Rows from block 4 of the audio encoder of a small encoder-decoder audio transcriber, named by matrix and row number. Rows with one number belong to one neuron. Each number is 200 + 30 x the weight over its row's rms, rounded and kept within 0 to 999. All counts start at 0.
After each neuron's rows are labels from the 100 clips, of 14976, where the neuron reaches its highest value: "top examples" is what is common among them. Only what is clearly more common there than usual is listed. The data: short read English sentences (LibriTTS-R).
# fc1: MLP up (encoder.blocks.4.mlp.fc1.weight, 512x128), inputs 0-63
# fc2: MLP down (encoder.blocks.4.mlp.fc2.weight, 128x512, transposed), outputs 0-63

fc1.195,252,196,238,145,175,212,250,242,239,199,192,196,220,219,212,205,163,191,149,245,191,216,180,203,205,184,193,195,164,206,148,168,273,203,180,214,187,242,218,188,143,214,219,149,193,227,197,231,185,189,238,238,162,189,191,192,254,160,178,170,154,185,217,182
fc2.195,204,183,248,172,211,199,187,207,173,197,228,135,180,224,190,158,254,226,217,240,112,152,235,165,207,169,165,238,197,159,177,170,172,179,227,173,187,233,183,154,183,235,172,205,204,217,190,205,221,197,179,215,176,201,206,202,192,208,176,202,285,223,213,222
top examples: voice: female

fc1.330,245,199,245,208,211,155,200,175,188,211,215,141,177,203,207,186,187,168,221,188,227,214,214,210,193,171,190,231,254,155,208,216,175,198,237,146,212,204,243,146,248,179,204,220,180,223,172,170,172,202,195,189,168,240,214,225,168,241,222,221,223,189,195,217
fc2.330,183,202,211,211,188,183,164,223,208,226,219,165,155,173,201,155,225,206,244,218,154,171,236,216,227,203,192,179,153,199,213,200,168,227,212,208,193,196,163,218,174,164,156,197,185,197,172,258,127,220,232,182,180,253,210,160,186,215,238,209,221,198,245,171
top examples: voice: male

fc1.10,142,179,240,153,196,204,237,207,178,245,172,221,179,231,214,135,139,185,233,192,231,255,177,181,214,172,210,235,221,235,130,150,177,185,164,206,210,180,246,179,182,258,221,237,205,154,253,234,227,201,212,175,239,185,270,203,191,208,225,178,201,209,175,165
fc2.10,256,227,208,167,183,212,228,133,181,197,204,202,184,161,219,213,204,226,268,256,227,137,177,197,286,174,243,167,188,200,175,180,247,208,249,235,201,200,152,217,218,214,171,240,178,256,222,200,192,210,179,215,227,178,211,231,216,225,182,196,240,191,236,183
top examples: voice: male

fc1.181,220,197,227,137,196,199,194,233,170,214,181,227,197,197,189,164,226,179,198,233,165,187,219,237,180,194,209,208,183,197,209,217,261,180,211,188,222,191,146,251,171,236,119,185,181,263,245,221,180,171,201,234,170,173,140,135,216,175,165,210,167,252,221,197
fc2.181,182,235,156,214,209,236,186,213,208,208,177,204,221,213,253,272,224,202,232,199,218,216,218,113,179,193,180,207,214,203,200,177,94,255,185,192,203,188,164,195,196,176,230,173,234,139,130,190,197,202,175,193,156,242,186,229,189,214,196,189,208,160,141,239
top examples: voice: female; the word "he"

fc1.30,190,179,118,202,197,211,207,171,206,201,138,151,180,197,261,168,187,245,190,223,218,121,214,189,171,207,151,205,167,192,197,179,216,198,186,163,229,202,183,218,164,205,195,178,205,218,172,231,222,234,165,193,239,175,204,192,238,175,211,198,290,140,156,233
fc2.30,189,177,206,168,197,205,182,218,191,198,226,163,239,220,191,233,166,197,199,242,253,185,175,244,226,215,200,279,175,210,197,181,218,193,240,236,239,173,233,229,207,210,203,184,253,180,222,182,270,236,165,199,196,177,196,264,189,153,238,259,268,233,172,186
top examples: voice: female; the word "is"

fc1.280,178,171,216,171,162,230,226,200,182,246,201,244,204,202,220,133,152,177,207,148,224,251,188,213,171,233,176,303,217,169,244,184,223,192,243,190,230,168,174,222,218,157,183,208,211,189,167,258,194,196,200,177,227,174,164,162,187,188,175,176,153,229,179,198
fc2.280,199,230,173,185,180,170,209,234,182,195,219,206,180,164,242,213,154,184,208,208,188,162,216,148,178,201,250,255,203,194,212,182,207,230,179,214,174,173,126,163,198,219,223,196,222,247,206,218,174,160,166,190,209,205,228,174,185,235,223,180,260,204,209,164
top examples: voice: male

fc1.507,221,198,236,198,217,191,211,162,156,219,180,175,209,233,168,178,229,184,181,194,247,228,183,190,193,206,214,176,189,215,190,205,220,196,197,151,171,197,221,214,208,239,225,217,277,204,258,205,191,210,170,159,206,250,233,202,215,204,157,201,278,215,214,218
fc2.507,162,187,207,205,186,264,145,191,206,159,207,187,203,216,199,201,199,228,152,182,155,194,175,198,187,204,202,232,191,210,174,209,180,181,184,252,209,244,209,172,155,211,205,233,188,280,173,163,215,198,239,230,241,151,167,194,215,156,199,96,174,214,167,219
top examples: voice: male

fc1.91,226,249,171,221,199,252,148,202,198,157,233,184,213,160,226,177,196,171,199,199,201,216,221,168,242,204,216,185,176,151,202,181,219,211,188,179,204,186,227,266,169,214,203,179,204,230,211,188,201,194,228,168,145,219,215,203,258,167,162,165,194,215,184,234
fc2.91,245,199,145,224,192,197,168,151,225,206,220,178,162,208,241,167,161,156,159,198,172,206,207,194,228,251,177,197,168,196,169,237,240,144,225,283,187,197,199,233,209,159,194,148,202,254,183,172,188,223,234,149,184,255,185,204,163,182,195,194,205,230,257,187
top examples: voice: male

fc1.16,152,211,129,220,220,209,252,250,213,206,214,229,180,218,154,202,261,198,200,189,232,204,210,206,227,189,145,200,183,179,219,187,174,163,234,185,218,180,178,240,240,234,241,275,178,174,238,221,205,194,196,189,194,250,167,193,240,194,219,255,162,154,168,230
fc2.16,226,226,272,211,238,207,189,193,211,191,203,193,144,213,235,235,229,239,232,157,202,206,223,146,228,194,204,136,194,169,166,184,261,244,226,245,193,246,183,159,180,221,192,228,190,211,184,211,201,182,144,201,192,198,197,228,259,180,260,243,172,191,216,219
top examples: voice: male; the word "be"; the word "to"

fc1.162,177,226,202,232,190,201,223,210,223,194,200,256,189,177,147,220,217,222,276,176,196,159,186,185,251,248,157,177,206,212,191,172,208,194,218,171,293,215,191,170,149,196,208,190,198,152,184,190,185,192,291,194,195,220,190,217,235,196,194,157,242,165,200,203
fc2.162,186,184,225,242,230,226,231,175,190,209,161,219,215,279,178,175,146,191,232,199,228,228,131,257,219,199,241,191,238,197,199,183,212,157,170,244,238,178,194,182,158,193,137,210,183,174,232,161,242,200,228,191,180,210,168,288,146,223,179,193,221,225,235,197
top examples: voice: male

fc1.419,224,216,256,191,217,191,208,224,169,165,225,191,170,167,161,211,194,174,205,196,219,188,193,184,163,242,213,221,234,239,173,179,215,136,136,178,213,198,191,241,223,218,194,191,129,154,213,214,242,239,214,214,258,184,180,198,198,221,251,170,231,175,179,198
fc2.419,213,182,186,256,224,224,198,196,190,209,185,205,174,196,237,195,189,168,213,164,181,142,185,189,196,211,197,199,194,257,194,169,160,162,178,240,156,174,128,224,254,206,240,206,166,198,197,179,192,169,203,202,239,188,216,187,167,224,311,195,238,214,210,191
top examples: voice: female

fc1.8,217,210,182,213,204,197,165,212,172,184,183,164,242,229,237,194,186,178,173,190,162,146,226,208,204,199,183,171,220,194,161,195,182,197,220,190,240,206,232,206,218,205,231,254,211,200,202,192,159,182,191,234,232,206,176,276,165,241,233,170,211,203,227,204
fc2.8,185,225,217,196,196,136,175,200,176,190,196,191,204,233,248,233,175,185,178,237,198,187,199,217,174,162,216,206,186,178,186,207,222,214,189,199,271,190,202,153,182,238,190,244,216,203,174,239,149,240,213,220,165,170,184,191,167,171,211,220,191,175,183,229
top examples: voice: male

fc1.457,210,177,241,212,174,171,200,183,203,204,172,182,195,263,165,175,217,268,194,180,198,214,212,148,189,155,216,277,222,205,234,187,156,181,220,178,220,209,195,189,245,148,174,186,227,207,162,225,191,228,142,181,204,159,229,192,232,195,202,211,190,208,137,198
fc2.457,209,195,166,196,214,243,203,139,157,160,252,189,149,180,218,178,176,235,178,148,185,229,186,223,167,140,246,197,142,215,229,234,184,192,157,225,199,210,132,230,261,184,164,215,186,196,193,171,243,211,226,252,192,152,210,206,213,226,227,173,228,175,203,244
top examples: voice: male

fc1.14,199,216,185,207,193,261,251,201,138,223,230,225,207,208,242,203,183,192,230,204,186,285,195,172,200,155,237,169,164,157,242,171,180,210,226,173,180,171,204,265,177,160,204,206,207,171,182,196,190,168,231,181,197,198,201,284,232,209,206,215,130,146,213,167
fc2.14,249,198,155,216,189,228,211,227,218,178,232,216,205,191,221,134,150,242,280,204,216,218,190,163,259,229,213,161,196,211,222,166,167,176,222,234,243,159,217,215,165,191,207,199,199,211,188,223,208,170,178,205,167,225,154,166,176,190,162,228,195,204,196,198
top examples: voice: male

fc1.218,245,189,142,209,165,175,254,183,204,194,262,242,225,193,212,252,194,173,192,217,186,166,209,179,221,214,118,147,198,197,162,223,240,195,264,174,203,211,229,227,221,225,154,221,213,221,236,194,216,233,159,134,188,185,216,251,159,190,186,199,228,194,161,212
fc2.218,166,186,237,155,227,219,254,197,211,237,177,210,207,213,230,186,217,147,203,228,194,249,214,190,183,157,234,147,181,195,232,203,163,104,196,227,219,157,129,164,176,192,220,221,211,184,187,159,202,201,243,183,252,142,211,181,221,228,151,224,229,195,203,201
top examples: voice: female

fc1.466,217,238,212,225,242,184,160,179,244,185,224,193,261,192,186,164,160,264,207,208,190,163,219,226,190,190,252,183,214,169,203,251,230,192,182,192,168,174,211,193,194,173,204,217,225,204,232,222,246,198,234,246,209,221,150,161,189,216,205,163,251,213,181,141
fc2.466,227,126,181,197,217,243,186,195,200,221,188,231,147,225,151,222,218,216,220,213,220,212,255,221,193,218,199,177,182,208,244,188,155,187,209,215,193,135,197,153,211,191,200,220,238,181,191,150,173,211,190,179,245,194,213,172,185,179,162,168,228,134,158,221
top examples: voice: female

fc1.290,209,234,188,200,145,226,191,214,170,234,226,218,181,205,216,206,182,184,234,160,190,191,251,181,183,201,241,225,216,222,137,185,187,215,180,200,148,180,213,157,182,210,273,241,145,207,183,220,234,222,215,219,143,185,185,212,204,192,170,157,214,193,173,170
fc2.290,223,197,193,214,193,166,232,177,174,156,211,197,155,206,185,154,176,197,193,174,201,189,147,159,151,208,228,184,147,220,120,202,181,196,207,234,246,183,178,198,272,221,207,200,202,188,212,166,172,194,185,228,246,183,183,229,187,177,213,221,154,222,270,208
top examples: voice: female

fc1.385,212,215,236,191,246,198,189,248,209,241,217,185,252,159,186,204,186,185,203,189,247,204,179,160,231,184,206,237,209,159,193,157,146,186,171,197,208,205,242,204,221,178,177,127,153,232,271,190,211,199,210,222,203,212,222,203,182,202,200,236,165,203,199,184
fc2.385,192,140,197,157,180,132,227,238,200,168,165,216,200,172,160,233,201,193,223,178,171,174,166,247,213,260,189,205,181,201,187,216,225,197,209,209,187,173,224,186,219,213,204,247,264,215,255,192,217,165,165,210,171,183,188,202,196,198,189,193,161,170,237,162
top examples: voice: male

fc1.379,190,144,233,199,234,191,155,210,193,179,216,191,239,139,192,213,296,224,209,239,248,204,157,148,210,195,169,184,181,186,227,192,185,196,163,214,201,179,235,161,192,219,189,227,255,173,212,211,212,248,220,202,170,194,176,175,255,254,185,226,238,222,161,161
fc2.379,196,230,199,192,237,194,218,197,276,189,275,229,223,246,161,214,165,156,172,197,206,112,148,226,175,208,240,227,147,239,203,188,223,213,235,196,189,239,179,205,216,202,168,201,219,261,209,195,226,214,212,223,197,143,172,204,146,197,219,217,221,201,207,170
top examples: voice: male

fc1.328,194,192,210,154,191,200,214,283,219,202,215,145,202,158,202,255,192,205,204,199,228,247,200,222,161,237,199,243,169,190,235,210,163,189,216,146,291,165,233,208,146,212,222,184,160,176,249,198,257,211,170,210,247,234,167,216,218,149,203,144,213,241,230,191
fc2.328,150,213,187,223,150,213,212,168,189,205,252,191,166,193,187,224,213,262,200,178,183,217,169,232,190,172,238,177,218,206,208,199,167,214,176,187,233,186,233,175,183,261,186,203,187,213,201,213,155,230,207,172,226,139,177,152,174,232,208,158,171,203,174,181
top examples: voice: male

fc1.339,197,198,183,212,129,202,204,162,118,187,182,207,238,206,211,180,257,173,212,191,206,237,160,122,213,209,201,230,207,238,207,214,188,157,204,161,190,194,184,226,197,173,177,180,208,221,225,186,229,238,193,181,266,213,209,199,252,259,243,186,226,159,188,214
fc2.339,196,187,212,215,185,207,198,182,198,197,230,176,213,218,163,207,191,235,147,191,184,182,174,222,160,241,286,169,200,200,249,191,184,212,218,230,142,185,152,228,246,188,204,217,221,182,185,167,286,170,255,200,199,202,188,232,189,194,181,208,178,212,258,213
top examples: voice: male

fc1.425,242,240,161,200,212,183,241,197,215,170,216,169,173,230,206,190,205,243,177,202,233,205,224,232,193,223,278,192,256,223,201,186,215,217,231,173,195,200,185,225,151,238,153,190,169,197,135,205,236,157,175,191,186,253,205,240,217,133,159,195,184,211,215,198
fc2.425,235,203,161,193,130,241,207,207,177,218,239,224,160,191,167,187,182,213,209,219,265,168,209,174,206,172,177,180,219,235,217,168,189,193,215,164,172,159,200,216,231,202,242,209,204,217,217,202,190,233,203,174,204,131,181,159,200,261,209,199,211,185,215,202
top examples: voice: male

fc1.250,185,168,188,196,279,185,164,200,173,194,146,230,213,206,226,224,180,219,225,198,253,174,172,168,204,203,228,209,204,187,204,235,171,201,192,144,134,184,200,164,226,219,199,198,208,215,192,172,195,177,139,250,176,202,257,140,212,184,218,187,179,189,270,201
fc2.250,195,160,160,154,200,164,220,251,199,181,177,221,164,191,227,180,226,135,176,202,202,196,185,207,253,203,218,227,235,175,208,248,193,183,189,215,269,190,274,186,200,201,155,181,218,249,191,151,196,179,205,185,214,183,201,238,189,160,217,202,172,186,182,190
top examples: voice: male

fc1.377,226,158,224,152,206,210,241,212,157,190,188,248,218,207,183,183,196,182,241,202,213,209,142,198,212,223,239,194,170,196,166,174,228,199,165,178,158,187,203,171,181,194,185,216,171,236,252,195,219,247,185,178,193,245,217,196,172,191,230,194,179,214,205,253
fc2.377,224,184,223,244,212,233,192,210,187,197,204,263,229,183,227,242,171,223,210,213,209,150,155,212,244,148,213,243,144,167,199,207,212,211,204,195,167,182,207,171,237,245,190,260,197,175,184,153,247,188,229,169,237,225,206,209,154,163,138,226,114,187,247,181
top examples: voice: male

fc1.259,223,187,224,191,167,194,165,213,194,185,201,162,216,196,207,191,208,196,174,242,146,200,257,209,234,195,212,166,130,197,225,227,207,256,206,193,211,219,273,191,210,190,209,215,239,220,191,181,181,216,218,161,302,229,235,215,194,153,172,213,190,166,231,204
fc2.259,238,191,199,208,196,202,248,267,173,273,213,200,227,181,233,209,171,184,130,192,186,164,211,231,267,219,170,197,198,211,150,222,263,237,249,251,224,184,189,203,181,226,151,168,212,245,198,167,159,206,163,211,272,219,228,208,211,193,182,216,177,186,182,176
top examples: voice: male; the word "was"

fc1.365,170,152,169,196,176,195,252,204,200,181,216,141,193,202,230,216,164,147,210,172,179,200,198,240,162,189,186,215,167,234,192,210,251,184,245,145,196,219,225,232,239,217,228,182,216,177,202,135,216,195,171,164,179,208,197,147,161,218,171,212,225,211,161,223
fc2.365,195,182,212,221,173,212,186,151,231,240,160,178,229,242,198,186,161,187,177,144,214,145,207,206,218,231,187,210,168,221,216,198,239,194,213,236,215,216,139,229,122,200,207,208,206,200,214,198,198,188,167,157,186,188,278,190,211,224,199,225,254,227,223,237
top examples: voice: male

fc1.184,194,187,204,227,220,151,207,248,220,218,174,201,166,237,192,214,219,233,212,219,204,219,232,167,145,223,179,182,204,125,241,221,185,240,202,156,248,251,183,247,205,208,214,202,216,206,192,185,174,198,159,259,191,143,253,182,191,239,159,201,195,178,194,212
fc2.184,202,191,179,207,185,152,200,165,205,163,177,176,169,202,197,151,234,168,226,282,184,209,225,186,147,265,166,212,181,262,204,225,169,159,240,259,219,159,174,177,230,191,220,175,180,175,248,162,111,217,209,162,217,211,173,203,164,194,167,260,154,197,264,194
top examples: voice: male

fc1.256,190,160,167,202,196,275,219,185,219,223,170,208,144,205,269,209,185,201,174,152,180,226,179,161,186,176,185,209,186,214,169,189,232,184,197,182,170,230,216,202,202,195,217,255,213,189,231,202,205,196,206,215,214,207,206,170,204,207,223,140,200,202,227,144
fc2.256,227,177,225,239,229,180,246,226,232,213,217,166,170,178,145,189,207,221,225,185,223,204,211,203,140,152,187,210,177,191,185,173,129,207,183,206,245,219,191,182,204,248,186,179,236,203,217,223,226,173,222,246,207,186,224,243,159,224,165,220,174,172,203,141
top examples: voice: male

fc1.46,256,167,198,231,237,214,189,229,198,186,135,182,157,205,169,192,175,169,156,216,131,181,184,186,184,198,185,172,206,221,185,166,225,183,227,201,229,171,194,247,203,185,202,182,168,212,243,194,162,189,196,209,238,218,219,239,171,163,198,156,248,173,263,185
fc2.46,224,231,153,211,222,159,234,204,245,192,201,198,163,220,176,198,198,203,218,170,184,167,220,229,172,168,155,181,176,215,215,177,138,167,251,190,209,178,172,225,167,228,256,232,216,259,269,234,158,176,194,177,166,178,223,167,186,236,167,171,248,201,192,185
top examples: voice: male; the word "for"

fc1.301,187,249,205,208,188,196,245,219,181,207,221,217,204,244,153,245,177,216,209,143,171,207,238,206,215,203,187,198,238,173,168,141,185,186,156,183,234,235,228,161,179,236,199,220,177,259,174,190,210,219,145,211,170,166,162,219,181,169,180,217,204,191,235,182
fc2.301,216,218,242,192,178,214,265,118,183,182,202,221,202,197,237,238,180,170,174,231,200,214,178,138,168,161,233,189,137,221,186,182,181,190,249,220,190,182,164,219,166,197,188,207,207,196,227,199,206,227,167,197,235,184,201,208,152,209,190,192,178,230,182,211
top examples: voice: male

fc1.174,201,216,210,203,191,278,155,226,220,185,211,202,180,243,178,235,239,235,163,199,212,246,186,230,204,226,191,142,217,190,140,178,180,209,182,231,231,225,226,184,176,194,221,200,180,216,208,203,231,179,240,233,166,180,241,208,176,215,161,208,208,166,184,188
fc2.174,230,183,207,156,237,186,160,199,218,193,142,177,213,206,193,203,258,166,162,171,204,199,235,228,181,192,192,223,205,192,155,246,183,251,208,224,112,228,263,196,211,208,177,188,168,242,223,204,182,224,201,173,190,132,219,243,204,152,197,224,181,170,182,157
top examples: voice: male

fc1.15,217,221,213,215,161,234,248,240,186,124,186,162,221,187,244,242,192,205,141,196,202,227,164,191,188,191,190,215,208,240,166,219,205,251,205,178,222,183,192,201,244,273,205,217,216,159,219,193,193,190,209,234,240,157,132,187,271,159,207,178,205,174,199,162
fc2.15,210,185,146,151,142,179,247,189,194,192,221,196,214,205,238,157,213,225,200,260,173,235,169,220,170,216,261,153,189,201,229,207,220,211,247,227,138,202,204,174,226,215,179,244,243,200,175,195,217,195,191,195,194,182,173,209,215,182,231,240,215,183,176,189
top examples: voice: male

fc1.321,199,154,204,157,210,206,233,225,230,192,152,255,196,201,140,243,222,216,184,200,162,214,254,194,155,197,170,257,201,198,180,174,215,224,175,167,208,185,228,128,199,223,252,197,219,205,173,220,187,193,202,178,172,190,173,176,227,180,206,158,177,192,250,186
fc2.321,202,214,214,190,217,196,193,209,207,204,140,232,238,239,125,208,227,181,206,146,236,149,221,200,162,213,181,186,215,194,190,188,198,221,234,214,242,167,204,203,218,182,138,176,214,191,272,190,163,198,205,256,222,185,197,186,247,217,210,200,182,132,165,187
top examples: voice: male