config.yaml
win_length: 400
encoder_bias: "all"
decoder_activation: "gelu"
decoder_bias: "all"
residual_init: "scaled_by_depth"
nesterov: false
batch_size: 64
Rows from block 2 of the audio encoder of a small encoder-decoder audio transcriber, named by matrix and row number. Rows with one number belong to one neuron. Each number is 500 + 40 x the weight over its row's rms, rounded and kept within 0 to 999. All counts start at 0. Numbers have three digits each. After the name is the row's rms in percent of the matrix's.
After each neuron's rows are labels from the 100 clips, of 14976, where the neuron reaches its highest value: "top examples" is what is common among them; "loudest" is the band of the loudest frequency at the time of the peak. Only what is clearly more common there than usual is listed. The data: short read English sentences (LibriTTS-R).
# fc1: MLP up (encoder.blocks.2.mlp.fc1.weight, 512x128), inputs 0-127
# fc2: MLP down (encoder.blocks.2.mlp.fc2.weight, 128x512, transposed), outputs 0-127

fc1.385 099:457555509490501490521523431428462473512502528498492587485471452504521522412600533534495469500506459471489480495478484468500522469581470511521549485529432490488530554486508405491445479437511490506518457523492492490528518468417538502561435589509527499384536502519497510527485527500445611508501504547518457549520485454479533519436537512453474448577490441528476451483513420449510530519492
fc2.385 099:547413485475428536519463510518524492468506571453478421465501572513546499552458469505506499461474535516439460516483453491562491510523517465453436475459555510503513494457511525512538535522433463465490451378549552483465596529531514516521503473533508509536472448483600436575533512533502438450485473476466529456468568532513475539550491504563485549497556487529525497555505574549476505459508
top examples: voice: male
loudest: 2000 to 4000 Hz

fc1.358 106:484514551496477593429612481492488485446490489515467536485506495490526452492496584438502521503485508503558521513521548491539481488531509469482467496445520542468447505497512474396537462480518601490528549527446445547488470461431476473505547502464546476526536539532566538479439544472483514550560477584458528592496419501453470465520508575514544491512500453496478449534497487423471501437503
fc2.358 098:468490417438445481478544489502442531535465526555531519496483461520434494457439481538485544548501509518454506503434485473458563524459530532544481457498478485558458503485560494500478482533472546486525430426442482506553492465529485591561467569442468520505460522478506561465426561527606494478542476525495503422498536582523525516522465458595471535504558507492509527485511580478522450523522
top examples: voice: male
loudest: 250 to 500 Hz

fc1.244 095:454428463466542514468491489530480488414533475497487513482480499433475501449418489523556553497458528465510483525512486533421512568414484491475553457520451542563427504493471491497507584478454511475501541510464521471473459474563458516502507521517484462526416468517488474483464535512542496469487457508541527477497437465523519518555558538517492453528435555606619540454514561502581490515547
fc2.244 122:496491507448521430470460483514498468486515523521530557524491509471529463509526556479476574444519478505479522446510512471496511488477468556471469646545468504442533523501469447490549472475429488496542447580476528495471543497530536543524540517483569489527534517525539530529447460544453417481478459529500512529576453518497452556486506493476448452574525437478371547547507543493548440548530
top examples: voice: female
loudest: 250 to 500 Hz; 500 to 1000 Hz

fc1.443 100:505503494433466524562403501468409491416483473480542469585503417480428502541511509544483490526392599508469510504477452494546541498512465471470530542525529493494450474501511472521489459493546518471450484454503473570526533501531524511487462509507540525496470473480570554508499434513488509514515474540504430541540388493468562517474556551477549527587519510495522504461449516534498525570444
fc2.443 110:459490494512525514483563559530442569509558512574502494470504506509488510471420539506481479474461467461557479431550501586412509497510538537575515496498459407555465534478456551481504568456452524497538448533451445542520487451467509510499551511499494491466480467432473528548529491543537480484495520498534544438523516555551464510456468472608426501481511524447452574515519443484530467447451
top examples: voice: female
loudest: 250 to 500 Hz

fc1.235 093:486454515438499453499501450447526471493489482526513495497491474509455539483450457492449514512482474480523468528478548544553445468553512563484510584454602523550478535530465605466518481506484522518442538502482555487467446555520440464549574500490517438475516481514503470460568478483494531493521493461519504557529490503504550583493465446472559510486587427496461504592462463461552416491588
fc2.235 097:462495436517485481490472508467486451467536489448474546496549462507472507501574535533458556536522445520521536529509470543414441563448525550480521393635481515512453451532483459523509424481561501536517521508518498547583526514509563512476511505460539450484462514468492455490469478478512481443477552493487507497473419501486459503458550515552501521390503519489578423478527516537453528500558
top examples: voice: male
loudest: 250 to 500 Hz

fc1.415 096:483458480485475503434471464431493502463491524554478598500505496474533535508466549545483483523398540512537472436427446547522463513528487458520553448483548446489532408466555522445451491545506506513557502544511534487477497528462502536587519575506511494512525530563491510493490523526432566418491462490573469487494427483499536584542439575543522499478448538517472451495462507502460489447463
fc2.415 105:478505501481570476477504550516532484466468543487499531509508500529542535548502535408559478533496522497451534439506488509524516546517544472484486492524488452545497501521532497565557448550523530541523401511528487476514596480475481465488504481559504428538495474415560511437517480485468513407525496535483521546488492543535552488453474485592437508558545462516431597585417475468546496461447
top examples: voice: male
loudest: 250 to 500 Hz

fc1.27 099:531461517470530535487512512442486451504492441511519483535477517544479515456492490536531433472494512415532428477486566519497470519499487453505516592468612538523463522535520560456540491564570562450483542516533501446427491470480429546524429504440473515480495522524424539489480493502481486453523449565591483580535456477489511498479435549495583534476505514488535541512476461476548534433553
fc2.27 109:416486472511478512450535581499492480501542498505496527538486438465538474557505496528533560491494462541485498552515470496510505447481527540476483461606410429458526545496495405552472566460454522500488464498471495529497444410482578514494541552519494532515493515533584399429486473477537466546514510472498531440543506499548514462516573494479401467487516422493456501477487556520489506505459
top examples: voice: male
loudest: 250 to 500 Hz

fc1.269 106:557492433532503442492542457521504436486478451503489496497484507476544524589453554494437534565464474492497480557516501544503551493403472494515447525551568461519550544561475472493470483467466509499492521484513514454526481443502525522422520522489439462614470469569541545528484516465530470485523593485455523495543441597551461453446459463529502464475448558496482537450513478535555453487529
fc2.269 110:484481513478501500508482503482498555526465518456425495526550488473539540502525502484587472516493527424476527591509506573511477462505496516517488388513527521516501401428467494541442561520513461484567493558490566620449534493449596491500459474592432492525533501513449464478470527474482467525470487513493500496529494468497519476509543524545477515492554458493511530487488532513387557459431
top examples: voice: male
loudest: 250 to 500 Hz

fc1.148 097:519499483526451428489456447438506582440480536595510499409502478517496490415484506591494502455457506512522500535478509497514483537493523446503495470437488438488528520546559516482467509564520491496486538517524463546463431456471455509520538499525525516593585540465537497476525483514465495470542405451521535513458532545544475441470557432407470542488481486561463493454448476507515475461442
fc2.148 090:533503519523472595515455514615508495559485506495508562591502507554513452484532507466519552487562491537426476557442477492472494477450469551478493496481439500550486487498572478463513509557465506501568452494538460452524503499395553505454420513499477506491522530458477539435491484443516519481523490491521479521447453545523398410496437535497522549543470508421478520516483496536554480536454
top examples: voice: male
loudest: 250 to 500 Hz